config = dict(
    model='CTC audio transcriber',
    train_examples=26041,
    tokenizer='char',
    norm='layernorm',
    mlp_ratio=4,
    layer_scale_init=0.1,
    wave_strides=[5, 2, 2, 2, 2, 2],
    subsampling=2,
    kernel_size=15,
    beta1=0.9,
    eps=1e-06,
    steps=4000,
)
Rows from block 5 of a small CTC audio transcriber, named by matrix and row number. Rows with one number within an expert belong to one neuron, the router's apart. Each number is 128 + 32 x the weight over its row's rms, rounded and kept within 0 to 255. All counts start at 0. Numbers have three digits each. After the name is the row's rms in percent of the matrix's.
Before each expert's rows are labels from the 100 clips, of 14976, where the router gives the expert most weight on average: "top examples" is what is common among them. Only what is clearly more common there than usual is listed. The data: short read English sentences (LibriTTS-R).
# router: slot weights (model.blocks.5.mlp.router.weight, 32x192), inputs 128-191
# up: expert up (model.blocks.5.mlp.up, 16x192x192), inputs 128-191
# down: expert down (model.blocks.5.mlp.down, 16x192x192, transposed), outputs 128-191

# expert 15
top examples: the word "and"
router.30 097:161145120070201132080146140160129144111080145126108102185113133125129147065137172151143092182147194151092121146143135124115065159108119097154143114074083148105066162135173187137124113157084147
router.31 103:123142146123177119177143148143112084163159112143159169107120101119110132061150153128196109182136149122149134134133195093154098158087164156114144156146072080199161131081091100096092123149068136
up.0 098:171130155172104145105140087119090144091107166196106158149086094170160135107103103097109099172120137114152079099209132198165121119090080119194154113138136162101119115118140123108155076155091108
down.0 104:121149099089200068117105127176128049147139153175073160158142059190113137117108106116130117112164121127107067134155205093145139154106106093137084090082165165106127148164110131159162162170124158
up.1 103:156126119148143151150109124088125160122098140143124147076125172142137185107169101158104119144155145139077163131173147180119095111085065161127070150125172153119097131106114030126101156141108089
down.1 093:126191128166147157127120099131117152132114096087144165158091153133127074148165129178104130088085108131158136126124186175098155154132152101110100132136174123070127089116121115127155194098115092
up.2 097:104066133114130110124134158108188098177074043140190130146146166075135118138121161129145080151169111111123118100196148163132091117095123146146161109135153143117141114136149156167114162091138140
down.2 099:135142085131090049165192093177149133115182096070059105128137116094142112099161166109181203141093128109087131080124130167142086155084073167153155143056120136129170118183130161159121111147101126
up.3 102:067184130158120106084116115079115085124164178129089137154101111158134158134136120137153161147099136164158181109113149055109182106148115148144089140102097131162122065101139104119153098115075154
down.3 098:138163137136157089091156176138138094062144096171155162110138151104107106146105155052093102156107168089196101129164124155112119142159100132169148164131067094062123203110137152149089136123092110
up.4 096:158133187128138181105107095167078200055153163124101130113071148086139150087153145089117142128118159174147140119108137152149089076107114073195108118146124154141125140126153176115127130157165158
down.4 100:152210134091151109097078125204153086119119088135154148146121137155107128110093152097155107135196084136084091107158139099110122187081079076138137104110166169112113154144132171106094144110129150
up.5 062:103101160139105102128099150106124138162088135115115072181130123126126138109088176146066225131137151096078096140175124099121148062194138133143157150139151102096102149141170136163160124082106196
down.5 062:134181133134094135145148126135145161115189122114136088096106169078133044104162129034179184131178099094158172149124087159153105155133117128098070147097087110148143042133135149156151149153111091
up.6 111:143161090162125127143124171062111097110126161065038133165120101172112134090158105152160138178159166124084133076112140105141185169076101153087152151078136098112124091090129163046183134172116121
down.6 110:131090162147174127198170115141114137140081094136151164122109113120127109105126082116122100163084206106157163154123108140104133158151128170167164094123074140076134154076122138160138154181116107
up.7 121:183156159118212107138090151165165102118148073133075122102161079103131112084127163150081096087108151125106116131104189069118110152129143096119125197091067147068075103091149187083077078125124126
down.7 122:099130149118172103078158102140138089145146136103108165127118152129139130138112114130086151141106118149159106102174152077131179110129151235138192093121094126088156136132122162144186095137097153
up.8 102:128152072177126175141129143107177169093129130149188155090136121155087147083080062065145106084152045137133079117154111211102149100120141146139050186143110181147105154128142097160111109087147126
down.8 092:118132116129099101129125133144146157152209175102153090142163102090155099124190098118192146124125058099110132131123138140063173070158141116161092153039144081151131174114126135155159136105142138
up.9 111:149130137180120119157181148140089098110121140115080130172115107099124150160148103114136152121160160140129097130136093109152181153092213127135146086068173131171151123126115172081093141189123145
down.9 112:133084141155128161151123101141119096108088078149074107140171128121110121133159141113107059145166154132090120138077055102087105164139076126177184108067121111135119156084173120170131132155122098
up.10 110:122131191100064103118042137190157156115073086116170118123148120104165128166070127156150163147150115087123124107150156178175147064116149146096159144201132123110108146149164135091128088062118096
down.10 110:160163072138107094074155060192135131118141094129102166118169125107171103123105183111119141091178104094085174087115162199141133148093135083180113106176138132143134084140166092144153152134083114
up.11 082:169123092149156136161113137155208160128086086140164141105140122131159167138114107115065110121109118115092099084128097192146115132117119154217155180160112132115037113132163156161103137120129150
down.11 077:123152065076091077105186110143136150120175118130080140109161141076130113173136158069166207118132109117096133124134135122083118156092055161092143093097112179163167083150137167153116127145139116
up.12 089:138087103087104102150167158115105078210142129178102135158106111169093154106069092183112154158161172139110074144182092117089077166100168147073166154114174102122147135150132100155103134114205105
down.12 087:111195126118114183087111103085117191104183158129117056166153147158133126129197122148141146188143079145150150115107097092133102112133045125128135111094108088197137147112135126041153146124112150
up.13 104:105132100118106089095127054097106123111142144131113146108108112113118162154134150129093171117151146190148172121138168054083107101143112128145075147093096122158121076097155107126145108114079137
down.13 097:146136110122140072124144163169126140107124166173204100111158161123106093158121127103093094133109157087107166140188059123090157162102135092148111159109085128140141142125157108107068146124120095
up.14 094:118081105165103112133162101096142052168087137113123129158147133110124134155092045136083115164073135157131131090160128115074047142154152092173158123078159154086110162149137120134078146107150147
down.14 096:118098069095143138099116142093130111102168155145084110194097092123122111177187135177158197167082107130121088173140120072152115118083101125081172146163159142156141118162147151104155052112135155
up.15 079:141094107143053126128105122140123125071144141184120144112109097114134163157079103102092109193139132108130100127144098178121157068089093131192152096191129159122115131116186166136139070143138109
down.15 083:147139121087173070098135121178114068120154132112114180148158109193129154119092106113169135095150127143109103137154187075103136147085111045110124087094225170142138097190097118148067120139120130
up.16 065:122096140131114135153135129165114138059130117167158119116145168163133177123112158139084022081066108087125199134147106195127176092121090130163146146096158127132122118151161162106104132133091117
down.16 063:152124100128084164115198137111130114159145148152154188107161175096086114163154120098153167145126167116201207168129058104090120106121161111117096151123112198183179097160109131199188147131113150
up.17 072:093166111104104146127101135147119063138166061147143137095128147104152098113132143161151201106195156122037161135099133157180176131113070130166124150156187143102110114090149150072124118128210107
down.17 069:134146131154139103105162188109130148119184136165164121126155134127119099092151108088065156157122108127174111141153135196112097158170171093161076148132084076068131085119147125116145147134111136
up.18 095:090113150123167097117130112111093119128105140147084107154092167207123145141102178185106097176128131159141106139105091090140135090152092094201142139121217119135092135170176117169126132102086160
down.18 093:140123100109078121141170148107127157070158136093134093137187191108106139140092102035144173141159147152065142122124025117103097139150068105143172155173081048102126054195126146160124134098136130
up.19 079:101123054127119135157037129088145100096159130168122066106090163144149171167132176118140086187131128173095215144087115142140154110120117151161137150181126077132146094129180092099120104059168125
down.19 078:127125178080104147057168123168115118112125094138140161088168143159137124074154159082128071140159148093166107149194160082153134163087122045108087155113165126183175076072090168137118145109143142
up.20 107:113146092126124105131094072129152090153134172149145152107064113128121178111123155116095146139124142181175184129093138078111122105114124120164106138123087126211115082086140087152130126137116150
down.20 103:127150138131145089079115180120106119075170156168156122119145144163083082173125157053128063142145107097157086175150127145094161140127120102108130177147087084068170179097119139142078138132111072
up.21 102:125108096141132148138127131116145151130074103120195150106107131159135168153097065113130067121092078076111100119125122167103123095165117163200098159070137128112116110130154092178205105123169107
down.21 098:126146135174154094122100115159111139120160145112095103157164130174129131120142108129151096163125082133094109112116142076093162136157152117101158133096138059177166159115138139173093145193159072
up.22 107:170119181181121133151128121125078099129155175116081135135104083114139142107139078130167138158191172149158088123141159095160162131097167083159154107115124136085156130119104171100165148148093147
down.22 108:120132187154133128142101095171128063122073122186114146162109088122122147133132149101127096092129169126091094118130106132081098205103082133152144051071147147074130154104152157074089128112111120

# expert 3
top examples: the word "all"
router.6 102:107160103135114081098087148092125133141105149132113115176117144199106113124023060160097188115086087144149136135166120096178173115127118117138104148152128150118105136100160125105153122151164140
router.7 095:164049128129128123164110126175137147159139156094145137123145083185154134111142154120113047163149196165124084089149081144150119193156120139127147157110063108144154114149090122142167121114127147
up.0 091:135129146185101114069150142104138185062144125093106160121080179107147163116139104083183150151172137109100202126115088158172083122118174087065122114180094129051109105162181099102140143085123156
down.0 090:135116147174120176114085101176121162122112105118141152185155153183171095091197132146126094094159103084140112158165128087075141112087124046230133156112092150143129196160124140158139074094121162
up.1 110:133081133137168128156109132146068169105134126133107124140142219150151083100116130119125080075145130120128178096141127116111139130043152143091125140105128096132159160169130101125130054096131140
down.1 112:138112153143071103047117133114127072113132154102150115157159114145164130101116150116081121090187152107189123073161166100136150123111187112175114147082119110141116084116133185110177146107127158
up.2 109:122136121079096175144127112127139154141111076047160152072119111144093180200092135111077195116122119091084127173195148083134124080202102175154101082132134179078138103112113111120115111144159095
down.2 103:118161147048149188093199111135137118116146081105175169095144083060068109140125142085136106174120079154160130108122153098150093171180148157065154135166158157068102135131113145111088123187161100
up.3 098:154135098145145167106146124146113155183109068090111179141130119100146147215140138139125178152128158100047160157147151111142136126127106171153131160134123142053153099102150122098126166087104092
down.3 102:141157139135127201095136089136121150088098125135111165145144187076125090121091179077145092130074089141125148132106139090103095152203134065075131145086174141121119066165093166113077100166091105
up.4 106:101121133124113091131153124128102072108140128144162133146095112134150165103151161149168082149121157141168069072179129138161221159112139093114180074191146147132192128104134122131117161139121104
down.4 110:129070134120160157128141136146131068079119159100146118079099138157127166166140071141092158076095114139204139148084109129149188145126132073119113118178121057142114062082092096141056132101152059
up.5 071:099058116105189112142121124125147139180159076107114032108103163084175150143147145101189119137124096130190185078150128107119113111200100109162119135096155168104094121126148039097121118083111120
down.5 068:126160109076138134128188102112154117170081084167153134164160047153063117160237120083136105130038110115134103144123132088143093123155160079157154088160126135110192174113117185137109179157146111
up.6 104:173133123131164141159149130150098134120135107171142205112102093126088172039116107130155188078186128113112079170109119160148151130175156151103130101133128151061103105153125173122103117113168047
down.6 106:112049141091176179081151122171125088132118110199139138124119100140167117179127139133125120095089113138173108144114135038114135134129170125070155097105132099155200151129098119117115026093114161
up.7 092:163135145104132124171112099151129086142105105091132117090142110097104113088152106105151138115104070175166179129087149128140118123111109136148129111095107105140132170112107151129041135135198202
down.7 097:133176132108121109136091159097099140073126123104159148135102137163170181152161112137126102170148103170192188099151100147141118152134164199114146122111132079103167085130134109080168131124128097
up.8 108:150108105128165214188103102092141147146116053142124156064145122173139144157121179171055096104142179097160130121133134067155101123152120118195107159123111121163129131145134121128152084105102098
down.8 107:155112096097138103084214186105138090124148132111190120114137103084100099190101126033112098104149123139126134133138127139146177146106147094103097144159117116137155098138120123131151210126125097
up.9 090:175117133067130230155171138116130151139071045103109158053121095177094176182115121165103141111108132146091090135114128098182049125220111107162159139095135149127079120141127159113128129121166145
down.9 085:147148197050142126116180173161122132156085111126163106110133133057139086134063175070119113057121100180121115155131126080127135138164127162092088102178118176113130114159101142181118178146147079
up.10 097:165133192075173101220144134168126096134145172094134119094118159135132145074095130094143156132165089138157169141175147159138105122085102146089162088109114136136122092140092118150027137142113123
down.10 095:124133077099137088161096157144113146192184190036149128118115113104142136101191132203168141184222120123092129117111077161115146118120131173139147144093111168152144110119120164123166117146106134
up.11 107:166121139110124148128120094126143128143116068102135170092107077091134155122121121077092146101068146136079143185120131082106103096183132147183136110090150179087122124114109107113101123146208131
down.11 105:139178142064133169096156147156115127154108083149168138131116116063120139117084109082143122172080133166110128104117108114124109158209160154088113157094102098052103146107099147168163152158170115
up.12 087:083155124145173124116129108141109092099077150143102109165115143089144134101132109142141174162168065153127080119134151162124142172173125169128170093088115135089071053089163096136085164123178136
down.12 090:132085109143177129149110122163126067133068158125127176128133123105092154157126066149171106086096147161150163126135152143127099144155129050118145109065094047052199119115100102101116071092101118
up.13 067:154094115111126149150195158114121168184145077057163154079138103116120153179143129131129135130122147147077101111140143068140082092203151166155168134071075161140130148126110103114170149112091109
down.13 065:135142169077106171121128178203114144104081163158133141125100152086074085137078128114128149108090113146112138146099098122125115078199142089087126121130117142093111133188103154138080102200143109
up.14 109:147135124205107086078188162132129142141150175138136113137137134138135122110118094139178127179133116176189132123100100136183142184144180116140212118138115149084047132061111128131129169117109156
down.14 108:104125086148137168091120146174116161118137185131139184173143123163161109166159127159133189135109132115134099161154159094119131055083087129151105147159079112106113110145143145143114129111102147
up.15 113:081105105084095182218117119138134150127052115069123128094137105202112149217124119133079151119118154067091080122216155127135143144227138130135060157165149150157130108124123112138116142098107105
down.15 110:171153155146126143123218155158141109075125099118120103118125224112115142138078179073072092094120058157166141124104111060157130172151106075100087115166166138117127086128087138127077176170124084
up.16 116:101124101137075088152143074159105165127106178104168104123090103116141108145059125070145154131077137137071133098153153094087208106097129152152107124130118133101148089146120121177131107124133190
down.16 120:111070170065091116163163043112114083129197155194169117151140114138139156124150154107078123119152138118110165148168066133110160185110098145194078145136089162134112154100148168125114124106080123
up.17 084:146137154120132115120138140131134125100141101078191135110106111088141152092113121093160184134151117103128147127156150193137110138093127113106128059140154175077122111137157095114123149189159081
down.17 083:131134140075120158090115120092131142214182123056138139116081152107131105155172140114189081151147129116133105155113152132122128156190138135093085149126128103125174168128127154120137164133068181
up.18 105:164071104157163138163123124110124125134080161172158099109123181098141151130118131129177143152125122139091142054121113176091130159097168107143151106048094149169112150154143168074122114148202130
down.18 100:122179117136157082133120136146112142148084090152125120174125132107149112138046131136154115173148163092151145127144143074098146118120153131202137120136162108130138119144107109146173086117100126
up.19 071:121144127127162139164187087138146081110151100110093147136111138071121136104174156126152205096200186192159104121114102185154179176177150113171095153127096095147114119055139132072119176126169144
down.19 069:130144126098164097153069145151121126145162124132113104117058097145179187096214152129108099115158108090145110124138190146124093086169205188134144131115170135095176173083155134128143100150120121
up.20 091:124133126120086162173105124126141109177126071075141091105190112151133145159084017118130122121114123125108132151141100104163150112241108134212098165129086149127092125113132174136108159104130149
down.20 097:131183108128101161108140131101116131045181143151187193161166112165137119194153141146095149190150124111129194060147161151089144119149158154132161104164130137160146169148122140095134170190100097
up.21 119:150112104055188176150162185074126137145141135098156149121153147113104180111127109155179126129180157127123051111113128174161106109170171115083212109092112143092122116141118145118164128107118144
down.21 124:117130169089136171098186094172103096183095123128080137139165114159068034145136169103145089111086105083188103171123126126136109146140131111044065075148099148114156186169085172133113113163110110
up.22 071:086146099113189191132134112158146093093085142129101115144189159111143113143089141148117183128169156153082152082129146103080153145082104098130140148080123099159112152149170165085169138180129110
down.22 069:113146106144184074168171163138131131149117146093097111147069150099140213110135103092122104176107154099177165082133120088107114125151111176175111139117135161173102146128143126156054151151123137

# expert 12
top examples: the word "you"; the word "to"
router.24 104:150082148124108126182159094156073137214127177116126165021136122118121097160132137173079127123113145110172183093190119122116142138100126122193107118087164137175155144076110103177145089179102138
router.25 097:126080127171107115118124130170132134054128130084072112106129128148160191131102173109149124088110113151131149097147101111134147117139150091124087139084169100084082123126166117060100166097130135
up.0 101:146100146139119109117135117100152120143124076135125121143073069135134098135137140172177127144072128141176089102136152163138107065070097115132140098066105166147166119098136175146124153128103208
down.0 100:138160144125131171216114089124131140107066077177109105105101104126122174055168179092084137088076187140116153133110153125125103103136116142158118205134124153145079162144126148098035146103137146
up.1 086:170090124137151071146103106143168124130192148094113102132141110066105148181121162120169085114124130135083106145167125116145214163148121152107175091052142169096139146130111115134111124135110105
down.1 082:130103085128134175090147162114098135096143137161179159157140120133123146075145151154130151176222116127148099146123103119166150136118115136139102092154100120136186137178168094122160174103132110
up.2 090:137168082117136175178138080132090140071114091117177120091156199126147115092117117122099221129179157112136091102165161143138124167122098112165129183180079126113111130088133133142110142133119140
down.2 093:129194120106137131119115076130137063101147130165154097142124148068125137150104133061096188084133129119131126182086147115114123181164119100082066079079134101155130164095150136099124171108175123
up.3 095:115109102149111052121180125170149137070107113129112092146105145145146154142094108119205135135113098115130087133159137154116198167105129159125182090104159150098107164138156164120060144092132145
down.3 091:167110121119130151143135157152115157159079159105123144166120161140127194066095104123169119121147135203125089074136106072174173091145137145069131102097118141086142134139139201155124130163122102
up.4 078:170163093163135143126131120117129120157098108110126102146107174168119094070137100130158174072201186120099146181138151138128110162130134155113174156103083137159080150157163133153136167118134135
down.4 077:126132151135101133126156119146134095127156147106119112126116080131135102191233158082123162107161123098164177128071138120155144057119144101087096105100129211145119128099129098126090113115138165
up.5 127:206141145104094144127136156106134137161061142137149116139071100178105144094183087092101171109122212118093121101123163148144110138122155154173130128065106131142134134139121177168107162101120170
down.5 128:130189142058155114119101152158124117151160116106137127102155187129074112098113113116089135172155160060082113162121144063161125124151118110138173125134103166110112124149147129186065120126159086
up.6 122:168178163072125112150097118158143144173096160127166156115147083085096146123166098097100164118123135120138136192137130175143092100145176111097097182120117124176110146164115078125077064093096175
down.6 124:118094117187151148136047146093114129140147155147178175157114115157090101157122199166116084114139119112085146129108138098098096129101149129128143050206105201100228066166150128169098153109144116
up.7 100:179137091132125136129171108123191129177108153108092160099074088142099131140171125097099139161153137108072108118111136123169079122109158116100089142069144086227113127102109092137147076106102172
down.7 093:116148121110132167122118165156112136140150143125185158132143087200086116090089159179131091096181131104095072156172097094108127137101100107195161117173105189098131105138133106172152106122180084
up.8 093:132109119079146068146139171130169172199153160139066111085088182157136132108104117077167144181180139123089145132158154134117088135119115166098120130047076117148126157103099074128161083125148077
down.8 091:147144129068126136118179127142153099164111096139215100129181054149104134089089109151134114064108107132132099117175164117130094151089112048160143183137104139153102101111143142147166135112123113
up.9 082:141155125139132115127148056108134115179090139168105134155095135123134154118116085135114193230152137122142117148106170154131227189072086156117087156159067128167107138119173144105123111175067133
down.9 073:127132125173145086136132061158141158093094152093088065106141136126127109146115148177126128113102151151133131108107118143131119143129123191115163097102098176156120148118135089142080103106094104
up.10 134:149113132139187151138123101145162148106154202145115093076127100059122132046138154120145050069201110166145067183149093143115142141125103106148122169100134146122038141134141160123060162131184104
down.10 142:143105136108102156170118169160111155151072151136120171110120200195116130128105131103156091112193126159106119129158108101131117078135138127106094149098143127084144136179159108139139095113091152
up.11 105:140082114130104089089129119087078152131128110206074149063108129156108088142133086138178100218066120080135119147153116119089066155125124108166126151153126128095147127101126196136130123125205127
down.11 106:135196161110085186140156103135120120135105121146181097110162103142106101140096115115106157149123060095029148186145137091102121156136155128130127157144081143205058152161190149074122088144148126
up.12 099:170135151115171120155113109125170175120138118143197103113134150071167162059165144124127093141132133083216045117113137147134149072099161151105096125088080221152085122152139172178069152113108138
down.12 097:126129167050105101175091189134132171141110121169120180146114187100107114096110145132142087100172144140104113125178128099202183044150149094152150147156157087059163134183128139162068127105125109
up.13 114:100119074193185074191097094081171079134091126129088073192141118127101172168137140151192140152135139133123168120097180129152154182084183190160110096110121091087169107083124081101116117132114140
down.13 118:146148152142137102081123153108121122144185182131147148189140142175158152131134115121135152119149121104105139161117125100083144142114134075149137097153145063072158111132074152126128120094031097
up.14 097:123109132112151182092135100130158131141091074175132118124155153125113102095145133171102128134157096136140048163138128098140105114077030114133143162106117147172098153101171114139097122118135155
down.14 095:139115078145137096199106147081154126115102108161108114172181073080145115127103138109127114134085111128109148108121105134115087101105134132146073092053124131177161151177153104104150093114110214
up.15 094:115152125118100123131141103123173152100090134177110130139109118102151146071080076125117172166100160101061167171109195116109097109095137148142101190164096136154116158130124127138183154118167155
down.15 090:126156113167122103133125159113124139135099106083108155166085134094174144176255144101107129117069072117119104114159098209132143130145148119104100117110107171184141161184112138123166077125118138
up.16 097:104132112154104035090142127134116156073129122142117077151077142180128156147081086126228173152112082112150132123149155124096213136103108161127180080115157144114131141126142134115072154101142142
down.16 095:153087104106096144157144126157120133145130151123161134176132166129119208119106113116157124130196131168126070102121094090155150128135117137050119086118112133073186103143128194166109137139115121
up.17 069:101133125108115122129065115134131124131102149085172153087170132164100122097129080097073159121135118092065207134113170199096132158148156201185108173170079092113090136171149157101126097095112080
down.17 066:132150135114144111093165100168123118132115138086090152123106147127165095118171095156132139185033142140180154099098133132094130116142097167122130066088143193098112165150112128103167111160056141
up.18 123:109136126108137084109151120173134103130068144120174153114115060100093117185140069131123118167141100110136135149148126150125037095119122106115106177148163106169099119107113067135113033088117200
down.18 125:114156164155118165139092106134077136084143159165187162168123149163099115170100173122138089101164104129093094153128124113090118124122079122133139118164104211098165110192099147157130095156165132
up.19 075:149153084165103103143170069124152093127086068155132120130152146123148088152139099151139155171065134122193090119148131147153072185080134135139092164119114111114136143076173120136177100185173183
down.19 079:135156125145107197215095063132148152150094101199123094098169134169155157144141158122060143120148118128102111089158156123106059109119104129132120188114110158170084155187180116055068095106149128
up.20 111:138085120114223185134109113149154135157115096145161158109126179119125131049173138147070054075200100156091110115170113173165040152108079163169128173080138128168126174106144167152114128108115071
down.20 114:145105157089135124132167148160133123170111142097104169114189094199078126109053071169127111111172122110125127126138096110139143091135091126144076109124157127147191129135176020148157130064121117
up.21 097:141146159080172064112121172134119173197147179155114125117075168109149138144126111124159149161116175110101136107172133153125147181156116166090149082062126128167116149114087146144096112105150133
down.21 095:127109093134167119108130159090147115113114098149130166147137123111088155090146165167145128111107142172110130103141085088145124103123144131093148170203128195127196121125150137136125135156086136
up.22 103:112123124152132144139092094147097191128117132149097140101097123139153095160144092138103126159112116109060152128100135161153168162184086131136131176134154079033111124114137165118163040170151052
down.22 109:111166201139190155067102191114112133122167111112138136104135105174085088120141147148134153118134075109063120239121115087092173111142109133091155117161074113112103106179142094131176163128149103

# expert 14
top examples: the word "of"
router.28 103:129098130098075135179168148145153148090163152140113167168057046078138114181111106136107205149129165138155088203116086107106175130148121138116151135140175143118128135155088098125129147180105116
router.29 097:110086073127114056091135112146147148093118158142137113168160131071145118115152146158167098110131105183125108151101097079096129144092076102078116182124101123162136131115139059147109066142113119
up.0 106:178120117123120100101129153149152147118107095105159149110135123148143128122154115130210121167140138065139172128115171109163123121121089144153139104162126141078116151089194178115083153134101108
down.0 110:110113197121101102133123070114102114129190139135110081124187137095123121030143197134172143112151090126140142134106136095149092139133170125081102104100121123136102135177114152105100124100127155
up.1 107:096112212118110107146166142072137147113134127163118052096143118146176125161071102107197095107164129141137112100098174110123182135118093128097158138165135126112144107161128130090148104129120099
down.1 106:143126111101146089181176157155131119101066138105147055093150120091128182077169177105119083078107129144092161147122118156151117119140130111134164139095113119127184152145095133115145134169097110
up.2 110:140107075122136092122120127128133124169140108053174155142112091129111122098136050174170127186136109122131065109103161068094101184131109153179204129134159146119088125092159102097093175101107078
down.2 107:119132156144117151103104131141113188073127141122121106170149172101095125093080167150130095143091090075170126121096156081103063126104123117127111100130114180191099100172109141107105121117103132
up.3 108:080111110136155076136177131092123129177077143147111147133157147142141101142095117102154100156118085140138102137131145095124163160058140156151169126177092203176194115128114065165123135098163066
down.3 109:126113147122148200151200151136129122117109137080158133104123110110120150122137131091149121151083151127119125112142149071139140097098134144175140126101106106152139198070124161113112133206115086
up.4 084:144093047171160160168095129135177140172135132182110144107171111127096110102142161146080030068143151116191185134119107151127111128115153081128098132115142178164134133114121067111177125134108139
down.4 088:121112108095183155084144114126113175141124130113032125125078137152083104192113136156121123214083143099086118121155165123136174162101089155148112084061179051156102143111167119093136109163143160
up.5 090:074097115108149078154049110116085139154156158108173061112132105143169117082172119096139097219155148139138140096117131071136115118132108162164107164147144168136099149139153085164073147106124126
down.5 093:130151189098083114117136105190105173111104076126105189129142199133062145097092131160115131160126080108143074139140141098105126102141173060097112067101137119143099176244097125155186118128126127
up.6 118:113118124153137139147119106065096131134121151148146122129122112147106148169133149170077094141122146175126108070143174046126131175174174153099100149121106106103134121130135096163119079132071131
down.6 130:145132118095129180105137127184138134097094059097164151141129184080056166161113103080158116074139154107114095126091109174097105143160156156123164140139133153131110197133173152138087186125135098
up.7 093:114134098144121135125076128127116181139154144168119119117148065166110119114164159142082137132126129147159155124092160120091162146160137150139077168170108114071111109092138208135110153138077091
down.7 101:127192111159122148107144130145129163129112084143105137144165185105121187094136087108144069089100115119103086119120087122111125162107199080151119128106135148119108110147114160097111176141110151
up.8 101:105096082157114168128065081068124123190133105134139097123176123138108088145156162088065126149123093146093159108140157086117131116155132174156119172175107162116104135147141066118147134142118135
down.8 100:163074169152129197134091038104121115111116067121116150147088156110085131093125083076136101116152126107158106149136095192142154153071114140108103111110127151141188192207125100165127095091177124
up.9 110:094116109127146119124096156135107117126137156048107141150101079150083177113096121173092177132132130158120115086175113093085114127117135122085122108148162144212136083110164138106125144092111138
down.9 107:120166111129116232095106162153115119132111128203202123191155162171149137106124104164182077223138142152133078121145120088112077124144108159171096101118101156075150148063126185134088195157118073
up.10 112:123110198122116168117123157061113127128116089182085122092161146113109134177172092104092132145092153100128201114088142099102129097137089181148190125190163124139103144127149111149174149123156126
down.10 123:147044150208169153140162092107122079132063141170166142110119112154126120088141113067170137093125109153157131178147098138149141120025106115173115167118161135109208156164148116183099114124118110
up.11 107:126145116131112146106155123070120113077127158167101066127138088166148151119171106148111079142171152163115100079105226197086147164179153148085163142141092110064120125125162141161104109154054122
down.11 114:147150147121099138139157131119112156101170044148058098127146183089156153092157149150156123114184090091139119167083193094126140122178166152116139131076134103156151164137122148145095163167114118
up.12 119:153103139145150157081089146144156165109135162149125114134154155145162124088171129153126132154118152142131115159095127112160152199103098150119135214154080137091123166100195209129063145140066095
down.12 126:143127145169105202076096071079124176131150077147100101117103227132136143171112177068123172100153131133143152173099099122137151113141173160105057126099106111116150124165137130123108167109128128
up.13 092:155099182095076126159136128156096159132133093116146123109122072170166108139094104084150154122146076153124197154152134164078054090099095160203168178114116089200099143095129169100109156143113128
down.13 098:123178131147132085130150095112100164194152180166158125141107142212157127108106102099146090119106124116149116132152137093126106156105087052134161139102105172165153126159101110075102077150108197
up.14 117:186114158104106065131136130125122131132156073104138136101132059115146075074102127157120060072140124123115138138116112131099032158146170111090153103167122085199134134115127171168081128168128118
down.14 114:113081097119122160110153118129120118152132203148122184109129113169115105131139105090174094143079110168123089128112132120109179152072070128113130168140156139125116103125185172116088127124100130
up.15 097:158146158191096131106132108071115158124121163184194105141179165141129074124092190077089102082168093128147162086165146092170126186110177177227069112114033142129108169134111129112162091091140123
down.15 101:159148081048139178105128099131129099091152117108134135143146111080115107133197124113097131078150127105122062164139093131080204184138131131125170115120111020138136162196176091178119083124124172
up.16 114:140089172187113124129082132103130110149039046208110152096145171131134095159121134126115106141110143101078149124123110150150130106103076127176170123152164113141139115166185162116111169104159123
down.16 112:152105116154164159071111086091096132137052156128085130148084132204120120139118131056104162130157089144198162110107104122170170134062061163098105158145160137090158141179146136115103073109175075
up.17 122:136147090189095163121125112126126117153107103169090098131152183129174113175139149104110126141161097149119158095154176174152095124133151098173139214155063147079145162139153098103132114164146118
down.17 119:136191168055120134152079122159145141155141062144083110160044143100130166159149164086152181096137117108145142187123113142115122138122148191135147125089106118084170186131126113099089085120126156
up.18 081:105114130173158141089084149160141079151124152178150179151135149156156114139113253131099096150132141103152149103116130140164123142108037164167094161115155116096130133097173151096130132125165135
down.18 076:154183127179094128017066140064115113124140163146095135145088114139101101083158173121112147114132135126144171132091154094155159139084116108114112095084151068143126177171149152081060104151139131
up.19 060:145130062117195127152154118140137139143127099084110157108119093126128097081149067148077216146189098099138119115182142118176120145100178141149056119086141104083123181154153123149197106146103140
down.19 055:115155092136119130101135143124130087089151130123143191098124167126120067115061136132088100138206137142106174082122146183066114106184183122137113101150123156113101133156114121107178155142199065
up.20 098:134113102178111130131087110118145204169159090084138103126162130127128111122180159070064156103185106105150255139169150102185138131093106130136038138132127130089111175137093070132201118127165145
down.20 093:126187119107141178099105113078100124096135104138119165129150141079080111063122097177117113202106120170070139094140174152076151138151175103158096124111135079128143088132109085154171100126135099
up.21 123:100132147119154150108061122054118147084120160122086139106118218147114148104129106173086169133168095130115111139110133138172166093121061167157161115125140122086120109144159117159129141190139096
down.21 122:134099199153094173093082070115101153129067106090155156164129111155106136122131144081124123116150111167164130110121105106143179099037141105136078137120140152091186163145130131183137082077139100
up.22 113:125106133155101114145070078115135119189069130163148183117131125144116081157135123095075173087148084109102116112173137224125166084058116124150067113149113115140150152127146108132145096106149130
down.22 120:152122115141178192087097098059098129136096142143117182127154133168065120100134103071133064114134124144145115130142106126111129165063063108115110100141149178146145167206133159106112047131134066